A small contrastive audio-text model, trained from scratch: encoder arch transformer, nadamw at rate 0.0015.
Rows from block 2 of the audio encoder of a small contrastive audio-text model, named by matrix and row number. Rows with one number belong to one neuron. Each number is 200 + 40 x the weight over its row's rms, rounded and kept within 0 to 999. All counts start at 0.
After each neuron's rows are labels from the 100 clips, of 14848, where the neuron reaches its highest value: "strongest on" is what is common among them. Only what is clearly more common there than usual is listed. The data: short read English sentences (LibriTTS-R).
# fc1: MLP up (encoder.blocks.2.mlp.fc1.weight, 1152x192), inputs 0-95
# fc2: MLP down (encoder.blocks.2.mlp.fc2.weight, 192x1152, transposed), outputs 0-95

fc1.56,195,272,235,217,170,258,271,188,237,208,215,201,178,151,220,179,232,204,183,137,173,144,211,181,175,185,179,123,211,226,242,236,217,164,153,251,184,200,156,191,167,217,131,187,158,237,156,150,144,211,234,203,250,203,255,173,166,190,227,135,185,143,223,158,190,167,205,216,231,223,181,203,249,150,197,224,185,211,226,152,245,155,166,141,201,216,215,173,138,201,246,212,168,145,208,235
fc2.56,208,175,175,248,144,164,188,263,239,211,245,220,166,199,158,230,145,188,239,223,184,145,217,146,105,199,201,250,214,133,183,197,225,209,197,272,282,211,273,201,149,254,190,239,216,153,266,150,185,123,247,218,232,239,200,239,234,213,205,151,224,187,222,280,215,244,146,201,290,193,208,188,191,191,202,154,170,174,196,114,126,153,240,247,170,197,201,136,240,177,215,198,166,194,192,189
strongest on: the word "was"

fc1.528,190,251,210,239,232,268,261,259,279,261,240,239,177,165,214,228,221,208,168,173,195,213,231,208,162,229,141,139,172,220,197,173,154,209,169,214,138,199,154,134,159,171,164,94,152,171,168,174,147,176,207,267,218,207,244,196,192,258,172,171,219,190,243,219,133,206,276,241,211,167,226,145,184,202,253,153,227,225,168,257,146,240,249,190,200,247,242,237,129,144,251,237,271,187,203,208
fc2.528,210,181,163,204,259,223,289,301,198,225,196,218,159,193,252,228,142,253,168,200,171,239,186,184,198,229,103,207,161,172,228,245,141,242,286,300,194,171,216,139,225,276,164,110,137,176,226,197,138,197,245,274,246,221,168,186,196,241,189,213,222,213,209,230,172,188,253,139,151,207,174,212,160,190,256,231,223,180,231,217,234,240,171,178,188,195,181,189,142,138,180,152,230,152,161,234
strongest on: the word "he"

fc1.506,234,155,183,202,146,232,161,143,313,219,187,251,217,173,221,161,162,233,173,202,227,181,187,172,227,151,239,228,161,271,210,189,229,209,230,241,189,202,147,224,183,213,189,222,237,235,230,170,238,225,154,234,230,281,104,173,169,177,228,257,166,235,198,264,115,234,150,167,192,268,252,222,165,176,206,89,219,164,198,149,191,194,187,209,292,172,237,222,170,190,256,188,208,202,296,175
fc2.506,230,198,216,175,175,218,182,177,205,205,205,244,191,180,195,158,150,202,182,175,187,183,155,194,223,200,185,195,175,193,221,187,247,191,237,222,158,178,159,172,220,168,262,184,238,198,190,197,226,204,135,244,184,288,211,185,159,181,309,229,214,275,175,222,161,187,157,159,169,258,196,188,206,214,186,152,257,173,190,189,207,199,187,201,242,181,183,139,165,174,186,221,188,187,229,189
strongest on: the word "was"

fc1.124,234,180,207,248,242,225,172,176,215,211,236,243,137,225,160,301,198,157,241,178,216,125,191,282,135,192,201,204,191,293,199,260,220,265,179,210,171,233,235,185,130,234,139,150,218,145,166,221,193,224,224,186,212,200,252,191,186,118,189,170,169,175,186,223,239,166,198,224,226,157,157,217,180,157,166,195,134,187,217,306,144,197,281,170,174,142,180,199,195,196,182,175,197,191,220,146
fc2.124,133,207,196,153,252,189,123,224,143,230,126,219,234,243,225,204,233,139,117,180,196,206,202,254,234,193,268,206,227,173,270,164,168,168,242,216,185,209,152,208,185,254,211,230,235,235,194,248,195,238,140,196,199,245,200,189,204,246,248,71,189,185,160,224,261,216,201,169,230,157,258,210,172,197,196,204,133,222,218,142,260,171,142,158,228,210,240,234,218,182,212,239,114,193,241,307
strongest on: voice: female; the word "i"

fc1.71,275,176,204,260,210,255,235,252,219,189,194,243,220,121,246,177,223,179,161,168,242,241,171,199,215,198,192,137,195,264,236,224,181,222,171,227,208,198,151,168,211,205,170,173,218,203,142,123,147,196,191,238,149,278,223,186,235,239,241,257,245,204,276,116,187,164,223,178,166,181,155,249,186,186,273,125,170,212,245,263,216,244,309,167,237,197,218,243,178,226,202,223,184,185,232,263
fc2.71,240,243,164,146,202,207,158,137,155,160,114,225,157,215,225,209,195,174,189,200,186,191,177,144,170,210,264,231,200,159,193,155,230,190,274,207,167,223,195,244,164,189,161,228,198,165,247,209,198,267,174,225,224,210,175,202,190,209,150,144,179,161,187,193,194,187,155,245,168,238,215,188,170,165,177,194,225,201,179,131,197,164,127,226,273,218,277,205,180,153,162,169,214,128,184,139
strongest on: the word "what"

fc1.269,200,257,204,192,225,249,288,265,238,197,220,228,232,131,224,217,254,236,214,205,243,255,203,264,233,171,188,146,147,241,186,161,138,215,162,117,135,166,178,128,161,184,178,108,195,215,147,177,144,157,210,165,158,191,249,194,163,205,169,256,225,225,211,197,106,199,275,224,161,119,208,147,173,201,276,161,221,191,178,210,192,202,267,168,175,233,187,227,189,208,226,199,261,174,217,143
fc2.269,221,178,186,187,217,232,261,248,217,202,204,229,177,194,260,225,168,200,156,237,176,246,216,183,158,228,136,257,169,153,238,196,166,208,236,297,168,167,167,169,220,251,127,147,154,162,271,168,126,188,216,263,263,238,189,217,194,263,134,218,211,173,190,231,129,168,241,196,200,225,223,266,181,147,248,238,177,191,172,172,195,231,154,195,211,242,134,194,184,124,163,131,210,126,130,169
strongest on: the word "i"

fc1.154,262,272,154,105,183,253,240,224,154,193,213,265,203,224,247,242,242,237,135,227,237,189,231,184,205,243,239,193,205,207,260,240,179,190,184,252,170,146,214,185,129,182,149,137,170,211,174,165,137,190,254,210,199,238,166,194,229,202,155,186,234,168,232,176,178,190,170,207,181,228,124,225,206,150,195,182,231,248,215,178,249,237,175,196,227,173,272,136,135,224,246,249,181,173,244,240
fc2.154,181,158,149,119,117,174,223,239,109,172,183,280,220,156,195,254,201,209,145,203,282,222,204,140,198,266,251,128,202,245,238,211,195,259,139,244,195,138,262,86,162,292,219,197,256,227,167,121,244,172,242,194,148,312,196,137,183,209,193,292,192,231,200,137,217,189,217,112,200,185,145,170,200,186,199,152,197,220,241,239,254,283,211,228,273,185,274,218,190,203,142,195,208,205,209,225
strongest on: the word "he"

fc1.246,216,236,210,212,186,204,188,196,200,194,253,260,192,227,282,216,236,221,207,212,247,196,288,220,203,247,199,230,213,245,216,239,208,261,125,160,183,115,196,158,181,157,154,115,178,183,219,187,133,153,294,139,173,224,208,193,177,236,214,170,189,184,230,264,120,254,178,176,230,253,240,228,177,217,278,218,199,152,239,194,219,127,205,244,224,262,160,209,240,157,204,219,192,155,212,218
fc2.246,172,243,214,272,248,232,123,203,214,109,170,155,212,174,244,219,276,234,203,185,221,148,260,193,159,176,187,124,155,152,121,220,235,178,168,230,177,211,206,218,206,260,133,226,211,273,158,217,192,179,251,220,229,163,253,191,228,226,183,207,231,169,176,197,178,226,195,229,255,216,278,179,220,232,216,208,207,154,235,161,190,219,187,201,235,164,220,197,160,198,210,240,190,206,199,176
strongest on: the word "was"; the word "it"

fc1.361,170,269,208,170,218,257,270,240,227,234,257,213,190,177,229,250,248,254,246,177,221,202,221,249,144,232,180,105,166,190,167,192,168,181,163,224,169,179,175,135,138,205,147,141,155,176,155,160,132,184,192,218,213,170,217,137,147,211,171,173,238,167,253,186,169,185,251,212,205,148,182,151,190,130,195,200,234,206,196,199,169,212,204,166,173,206,212,165,173,166,254,253,223,176,205,202
fc2.361,172,264,229,178,258,227,241,311,230,257,220,225,210,127,191,200,177,283,143,129,193,241,229,226,209,205,163,208,177,170,187,222,169,247,243,264,218,183,195,147,219,217,140,123,209,208,206,187,87,174,235,279,255,180,216,191,172,156,125,220,298,237,217,224,184,191,180,147,202,261,226,188,187,177,254,215,277,187,174,161,134,228,187,203,163,202,179,172,144,155,249,126,272,153,156,209
strongest on: the word "i"

fc1.383,218,239,241,196,174,214,165,196,166,209,228,180,237,142,173,170,232,265,226,159,262,172,201,252,251,212,297,187,251,188,179,209,259,215,187,182,206,213,146,225,137,121,196,237,230,276,207,198,216,251,129,262,165,189,209,155,160,125,252,210,223,165,223,162,223,246,114,234,166,171,175,216,258,196,150,163,239,236,162,209,170,218,205,195,146,149,246,159,222,238,264,247,192,227,283,203
fc2.383,272,212,143,160,250,161,125,194,237,177,170,204,206,197,266,147,191,216,277,231,182,247,206,209,228,190,122,287,128,230,222,213,186,204,225,252,174,220,190,184,229,214,232,181,193,156,276,214,138,157,206,246,263,225,144,238,165,258,198,195,191,168,192,188,120,176,290,225,152,214,292,205,140,190,222,232,211,154,238,138,227,169,161,194,191,213,221,188,163,154,156,115,168,176,178,198
strongest on: the word "was"

fc1.384,223,258,251,213,181,241,177,203,197,228,254,266,224,197,171,251,308,244,123,184,209,210,287,217,183,260,203,181,209,170,197,176,225,220,169,146,171,118,206,171,163,151,183,166,211,234,110,139,204,147,183,204,153,239,202,198,191,194,232,147,265,212,229,176,94,178,177,160,178,216,188,169,165,180,217,169,158,220,173,208,201,201,244,168,256,174,241,220,233,129,211,226,185,182,254,179
fc2.384,199,87,189,265,190,154,228,215,200,192,220,197,143,230,184,211,234,224,209,203,190,204,220,161,171,163,199,203,219,136,190,205,180,205,203,249,283,194,276,215,180,249,186,241,204,148,203,162,274,183,226,183,147,185,235,206,198,212,227,184,157,221,186,219,262,152,231,78,165,138,129,185,242,223,218,138,124,263,185,229,205,163,250,191,184,114,224,183,258,224,170,251,144,244,210,268
strongest on: the word "he"

fc1.298,202,209,169,212,270,182,223,176,214,303,219,262,191,192,110,220,176,158,212,258,138,181,248,221,234,195,214,194,163,223,146,214,193,177,185,217,172,220,186,248,205,183,231,199,209,233,226,217,266,116,180,192,198,165,184,202,169,212,199,212,170,237,202,170,152,160,227,237,228,216,247,188,305,249,188,199,228,199,197,193,235,264,216,292,238,209,153,256,195,285,191,191,314,207,229,155
fc2.298,252,190,213,166,231,240,224,259,143,127,228,161,270,174,215,165,122,281,170,262,258,174,263,165,211,191,206,155,174,166,214,184,211,215,162,133,231,176,198,166,186,205,205,220,178,142,215,217,222,212,148,143,169,188,201,195,283,187,258,161,206,187,150,186,264,261,172,235,158,170,203,252,261,241,214,166,132,217,211,232,163,272,155,239,187,273,194,168,216,224,162,178,234,144,222,162
strongest on: the word "i"

fc1.244,181,224,277,143,164,207,147,198,237,202,174,213,220,184,180,257,199,229,289,217,228,159,171,192,219,245,192,212,212,233,153,258,223,246,234,222,174,221,181,183,205,131,214,159,121,190,210,124,182,191,272,138,168,205,146,176,259,240,214,228,195,188,179,264,218,155,208,187,252,245,252,144,162,210,231,185,153,190,163,173,193,148,283,190,156,176,208,223,184,216,236,183,161,252,221,197
fc2.244,165,209,134,95,255,250,219,179,253,237,194,167,270,80,239,144,210,212,208,230,265,234,231,198,206,131,223,135,156,90,210,197,230,198,171,188,210,272,201,238,202,193,164,220,244,129,261,174,147,186,191,208,197,222,212,205,253,160,254,127,216,147,255,121,254,194,167,177,145,152,146,228,246,276,139,185,151,206,228,184,218,244,163,230,212,216,208,169,186,187,190,207,198,157,188,204
strongest on: voice: female

fc1.216,285,258,158,188,169,187,157,211,169,226,247,192,203,217,192,203,279,205,186,244,219,143,301,197,205,240,228,232,223,186,181,261,254,203,133,136,227,171,191,149,153,174,188,229,234,203,222,136,171,217,236,147,153,229,238,135,112,204,183,145,166,123,256,146,129,168,132,228,156,209,226,218,172,225,202,204,255,165,256,185,241,179,229,196,223,144,290,206,204,188,209,212,138,184,212,256
fc2.216,149,266,210,194,204,157,108,129,184,151,191,177,209,231,212,250,198,232,224,181,203,108,219,201,181,205,211,113,183,171,148,241,252,191,139,173,169,218,190,212,173,188,203,263,231,297,173,202,196,224,203,231,194,179,197,220,203,206,192,228,171,179,190,179,187,239,154,273,256,256,262,184,227,207,170,266,249,182,214,226,212,256,181,187,254,224,214,181,175,174,168,197,178,209,163,181
strongest on: voice: female

fc1.113,309,247,168,183,179,188,174,176,154,155,192,179,249,207,231,166,263,197,215,243,213,177,278,204,217,224,223,233,201,205,215,186,265,183,159,191,178,149,170,178,149,140,177,244,179,207,204,142,180,226,196,135,197,188,210,171,146,187,227,177,188,123,230,144,137,173,148,229,143,169,224,225,176,151,195,217,224,145,259,152,262,168,192,146,194,196,271,212,194,164,194,191,154,145,282,231
fc2.113,194,291,193,203,210,153,115,163,210,129,194,205,227,183,231,202,175,211,209,179,204,113,256,217,185,212,195,178,182,134,208,237,279,272,149,197,169,207,211,208,172,219,212,254,222,244,206,182,161,168,222,298,225,223,193,223,239,209,222,211,183,144,207,182,159,229,158,275,201,234,278,172,205,161,187,235,244,153,228,184,215,228,202,189,247,264,239,201,138,135,156,163,167,171,218,144
strongest on: voice: female