Weights of a small contrastive audio-text model.
Model: log mel input, encoder arch transformer, encoder norm layernorm, encoder moe soft, encoder num experts 32, encoder layers 6, encoder width 192, text encoder norm rmsnorm.
Data: trained on short read English sentences (LibriTTS-R), 26041 training examples.
Rows from block 3 of the text encoder of a small contrastive audio-text model, named by matrix and row number. Rows with one number within an expert belong to one neuron, the router's apart. Each number is 500 + 50 x the weight over its row's rms, rounded and kept within 0 to 999. All counts start at 0. Numbers have three digits each.
Before each expert's rows are labels from the 100 texts, of 14848, where the router gives the expert most weight on average: "tokens" is the input token at the peak. Only what is clearly more common there than usual is listed. The data: short read English sentences (LibriTTS-R). In brackets: how many of the 100.
# router: router (text_encoder.blocks.3.mlp.router.weight, 16x128), inputs 0-127
# up: expert up (text_encoder.blocks.3.mlp.up, 16x256x128), inputs 0-127
# down: expert down (text_encoder.blocks.3.mlp.down, 16x128x256, transposed), outputs 0-127

# expert 1
tokens: "the" (8)
router.1:573504507456469397490536488483492504525519510509524434428449396509492533459408488471540447530499537559528537426408526488490452458524494582518468475497502545506440403481373617489571475505416552492456443507494479471509464516474531547552363525516550486541630514506566571531506498533517460466512440555554444445517456507491474402467598534386578520442457517462466530574408468533490432531486
up.2:432399477421482532571564445590440550478570470510494456524450499438528412507426506518421534480424545485471515577537445499481462496467481394583587569460466431544495518393545502448495488540530422522475518464477479374483469533451423538488509497459507495468507479523520477448568497462504534531566505484520561513556503575461563588543519540520459373455476434431606444521450530482403520440534
down.2:473589572537546493493487470490512582474574530499395442522498339468407439480470562545539447518458547496578583434516482448533389509478493446560497547404535440500460579534403443456475622539493478526487526447495489567518527552469469567612427499519501495521486507464533526488515493489500523440404406551589580505520454537476504467573534508565522448520509506453507550469533486508571460513434
up.3:472523551479542495551531397579434555425479442434533513455469491453508525485434561495470531432451563492513496533460490481438523568433469465469538540438525436527478553486499474388486547592565468481465479448434603525485542536414458519500503434444466473365509509524530572427522437413488496506584570509528529476573553517539513512492540450541452448477517405464561468437484497368524371441491
down.3:533493542467531492535523508476450505485532482552495578500439539499381560487407543485525490443510457548603540500489522444512470488536491528500448526621472493473570492449420523511508622542431422537476477533574445432475483533454533531443493567451483546522538449628454499504535524494543513528519479497598479451480433586457494413418553468492648426554480476469555545547556490575454376490459

# expert 4
tokens: "<end>" (26)
router.4:409502595521533467495493507497466443534565556398466443479550514462468577556571558591531512505542484498518514462571547545494482437458508483574433497573433476418551484426426460390447554493475509577474422559538406505458524556579522524531579566532602495518444467461560540541442483546514494452522425552501468415444536561428609469481540526445597550522533539469534534499440469454522507525492
up.2:486480476423481486513556459506566595485524547562556641573465468519452498475499449554473471517512437451552493511487467489452485519369502497478522494500490475543516556526549494393566488445558464525494578485485500519598555401453520510666499465505526541456519517559500493506574502459446470519588521482576509511495522470493569482462391447454539339569571460472596509476560485461497519528567
down.2:580458563607441446510523530455467411429566540421510473547573382534600501502523528510460456516628492415501475508464549562487493516437494592604505470462532585473553507542514494471539530504526519563501449462527483605500511454537522519496392576502580502474534430437472489477439516515538540517496408535588457471474535523549492434528577507479561566500389554471566569482535539452502494515537
up.3:494569431446453513545543442531525530374514507509466521465446480558532444528459518434460518448518481452510519547485453405484534583410373530428580568383540444652442595547519518482510478502587496438462569428449510474566452409467468488493519463458487466436498475562492494396565491411481462498529543525489460543556507510536475526431513455429504460463499441429554491466476571505524497507534
down.3:513582568500514593554493485583450522532542485541504436507488442453458412510425521537589519572417550477424467492503492510546589445532543544507501552450507506537421655516557480493442476554565557556520535489476502510543537471455368466536421528525567483455488512454582575509436516488440433434528438596423502529534590481535517477540505520573428499475429489457478469559436540424497513549550

# expert 7
tokens: "there" (10); "the" (8)
router.7:572519483420470458442547532472538490525515444578430461409524498519524515477489504480504473387553570519482500500548533485511528463522405564552464478523474480526461438502333595475540503401442530537445402502471437423486443485470586545499591563536420539517474448485503590538514519527590540534505490445490436498558502508406499524442533558406496553448427494443503489531447552596443526484428
up.2:469493482518508548553499419558536524440530461459509535482528574467427438568486482494450517519457467517476533594456453516459554603463428580436478489497407482574485560536560511427444456527565470432529456493477558497498500447425457496505502439479543517415537539587490474482559423444404466468566614474610511473495559533540595579408499495528572411512586415511529436481460482457494420485522
down.2:477537473517510472441469461476409480490471569448487507547559566513495524459517535524584552461552531488478601498378543478560496560500508455488501484489431605453477530551537468562506596580504504464519470627473525493427404544512562431551480450472512548468456418536546489555467511484577439518497509436505467484518476514507462588455542526451565609541562415507403589600495520535541400459424
up.3:496504454487465508559556398567552632482532462522527563468495511494405524557511549576480445453497516514522504592458432497430538597449456556460462498473462459563491585510529512430475479471536461468504584452492535497547527478507475500465496396462482445457553532530509505416636472431524463433617535458600516429493536557555563537441492390549548445499523441412538440441533520455479500525480
down.3:440506458467544493452374392461435484369435447489488546542511560522471515491551502578575554494443545496484514505388520481564486527520489459487528372516404528541465495558534444509591540485457505406559448574489536481551485498495568422488496453544472508483521499512593460495479454547606499511521559463491554459466427383539518500421566550408556535489501455468479443519539501576494427543505

# expert 12
tokens: "<end>" (41)
router.12:610518504441458405489535474485494508516525516487503452452468405487487524477372484451537456524506530559524542412412522462479453468529509558535480496489483547490409411481354597493567504495422535504427476488503481473545496513482519576549365539507540464542626545486568584528475502527509489468511422575561461464539452528506489407484573524412558517459464524471453527577391474514487448534505
up.2:499564408487512548625595468588562588439519516485472550516511567527422503498564468526429512484381527482558454608509442474452558603458416526512524506520509443540490545497516456452484535505539442434493470432490485489492488509417431487523526465433509549456514526573459550494573433401506488550600570424504532487457531553533502530506491455502571459517505408495561464417526562376491480461523
down.2:594486494542601448518504440544497511581567387535520499484520542547441565544470526501577494483512525538429546457417553532548436468521489544508453545560446604439494558424490492497474448477501431447547500559593497518555491564516461492331427516522552406521528503492600432531495555500529474488517474458612510455442423498511554491382427426546472518473470514419515535529521491478534499450475
up.3:519532475517494514610527481576530476494567543510443512417452449453580456539547500548535521521469540450494522546505427482547589579454523557516489537464462478470511537527581501484550495517523506422478521480508599395467523437467402602492411485416481516480476576514508525450539440453478471488532525529557563465491641501463522447361438465436521494412521474485587456395527556421561439497469
down.3:494457535491507507486475601499457504509460522523474519498465516452512491464451511547545490469546481418610545534513560468486536462471472511483500481499597538420537457548367497474570542513529487507449473500521521569529504448494473422461437513437529462617518404461481478446513519614548476565400530372463534415481489587470415449517526457457492616433455498456430503597490496543572533366483

# expert 3
tokens: "<end>" (34)
router.3:593518499448451392491532475495491511517522519503504458451475406472487521473373487439550442515503520563513534416414514473490461476521512569519489498482491545494392412493370606494574494480432539509444465505508474462533491515491520589550367535512536484529644551504562593529475492531513491468506425567563448451544465523502493409486574531433553529461452525466453520586394476517481443523492
up.2:442555503506496564595554418546534528480534429528408514438452535498506448554564489489469449442443513551476499560567514485482559519404509503472609488423475432571495535476465518453463468488552491492484492389486504450543575430442440484522492519446413468412517561502445449491597429404459488490476546463531583490570515544493567532506424488418551439554531403489597389445486532442490490478496
down.2:522516538559450511562534388428464564481613509507473574535518382498498558497541561496543512533592494484569528449469548501572451482462450449494514498492425536580511469570370448539505535540440490558554514433500556581568470549489530531508527556587426471501533499559510473514519450504488562505495395426515552548493424535478563467514477555455475465627418531508592414518555525496459487501419
up.3:413526570527451511538469432538498541528524488492421543515504491492571408572470399472475462435500548510543519529552496448499544593543409478424538484440461401495479554475497556495510537529474486463476517469578523455554497469481521546540558466486563457347490484546457524383486408457543512458528471543541530564476435603479534500425442512485533467407539510512530538425533575483539342518561
down.3:557508389497511617460447494575530497471613495472526514510455504497430433587602569472535482464490418530447468440507471458503530481512476495393402585502512559454533442500511528430523531558430483439385536485535593483449563466628445412461516497523515426477462454533538411522504448505475480532535539563537558499515494482508454496527567528514514548533473492561559573473576478495616455504536

# expert 10
tokens: "<end>" (25); "the" (8)
router.10:596511505446456403489534484483475502518522508510503449438469423462493512476365481441539454516494523556519534425396529483485452463535503572522470486503497540492393413511367600491564498483418523511419474504504476471543503515501505584552359534509549459532629553498564586544467504537510490469521422560576440466541448514499495417489571524446563532473469525451455524568404464516485447536510
up.2:458521474468488541589498420582550539499484525452424516508391599485466468486524507510482461407430528534507463576547416420418532515412545486422508520438481463477414612515533540497470514426514453434469541434496551448536536480496426544566483446463521451409504604477455525455526508481461411411463513490550549494551520495499513566525427404515527423497619411494535491471483544457555521490552
down.2:476490517454528419499513470483527487540483539398534499528593534513427500516503525538502471526518554536542573510422444471509531521532468489477511474521412551502490514434501429525531534500437458457556503656453549474527549610503483500511505455433597483504497586522578468567475436499460423429528421431468565377495483515486586584457496508471571568476645431492456614544452450506497508424497
up.3:480523500425460578567547451619545494475527548487490512449493451517474457544537455497472491438489512444519547578499455538506609563456456569536529533485522532551500615537534565483535471470562546461482404388498558425561496424421511519529538483371459565439562578537441490472589476454585509536548511430478507523505559561510523514443522523462533426512516413449602504392513542441507484474464
down.3:455453425483561537456540495455560485558474529432532451594573598507561490536474490457426456522543551536502456429491485538546563533497516454433557490454437494472537441476556484611478413503375507506482575520487567633469608550500478550475480468500476483509567523543504483550518488480500479450511509482539566421590390485431538526548487488477521559414613486520404497470522540602456500489558

# expert 0
tokens: "you" (14)
router.0:522498441446493403453463419457491437473493458451493443440506503571444578467442502512546462551415508551534494405483446443458470525535544543541456442532566502503519431412413544466590563503419488460470487521558490501463512472533586512475432537569502503517617472476515474536436446513529512509564456535563499421499441479507476419461496453393621568418471479437469528565492435537407532581442
up.2:439512467477414583534579484582585544555514459525483521517480513528426444522464499523385473515475547508487489536515486603533558551447551519520585509519442463507458578455506504403466417567622463501486518497473490491558532374453442474554543520495514496413456509542448493520515449372493455465540590477519543469478562480422619482458474438559508431454518442499541428472477540486443543453588
down.2:397522444506551487402369480480473384525424466480436446474477519489559480474581487489569449492463437454553518373482525486490507498471436474508532472467507537442477481590450458495471571519489476503451490524540477490536503441566554518551418537650510458474533389544467425592508572480539493520456563521506516559535470453543476577505514510410501467518468476510502531427573562489487422592590
up.3:493519521501472474532508460546443515499613607480435522485561435519483530508546592573513466412589561443480493530518493478460503520409513447518535537435500582478559546498412509483499554576519414590439510418474513533532532493522527581484596474474521451410472528490491530434526570510521562501513430458603473432514538576457502487545431389471517512503441474381563554539558515510557596436458
down.3:524510519484473446554466448495477526461537566535482532533601484471489408470490485531491517460487536471437542628471418379445522526468462526491558462429585464591419530566578508519496525477482609528587528444453543491499519457468500547506551468470462544469478602421501519327452514490464501524490413430450461578525523451479499593520446582576439539461488451515490511565497564565500519546535

# expert 11
tokens: "<end>" (34); "me" (7)
router.11:615515517437472391495549516482477504542547539520541445469487393476508552476374476457525458524501498565547554417429531479474451478538538595538481489486512546497433401507389590483595495478433551533449498488493475463526500518482535572569358529515568468537616565482548612503490498541502496499514408561544439477516483532524483402500547535436555522482458541462454531564433463518476472526509
up.2:421455509464503517609552478528529540503523462487473491492464557499487398592552581523455424455455499507424495597569489505466576539424411532456516562489481382498456529508452495439439461506617455525412490520510473512523532445495433560517556488420494472497496518513525521453588471471495489409544576533497517483629626543430562563501492438472519432521552464496593443428489538470505537458541
down.2:478525427494482392496397496562491525487538534468547445572490469484557454456464534459562454593471485468504436450469506471555497466475516503514518599386491527518510531605551531543564535538455487513430558576432539565521526579528484462549402425488596423498495568506532486498455528515459470440493444610579507526453398546605429474545549438507511486570496496444505516425521479516579413483562
up.3:526541441558392564590598503511489530392467400512376564514481510488512481509513507439468499489475505533564472535521437539502491662493517513482599453463508483469544529511498531499526489589534473486494491491518564500535571501378448425442485489380424500495455535545425517512489380467592476506500524411483558391515517505521493471505480459491485447462475394494522458494460580511448495427503
down.3:482509465430581537517520415511487532426479461492470538536477464439430409554516577582537478524438518544585524510484430418490573575457473529431548496442463520604433582565517458502476481495562458526495519469451573503563530499393458548576434452515525463424551547603557454434517485463441424454544470430508589542581496501486524538443512504437548434558499415518485465520516586487452410497523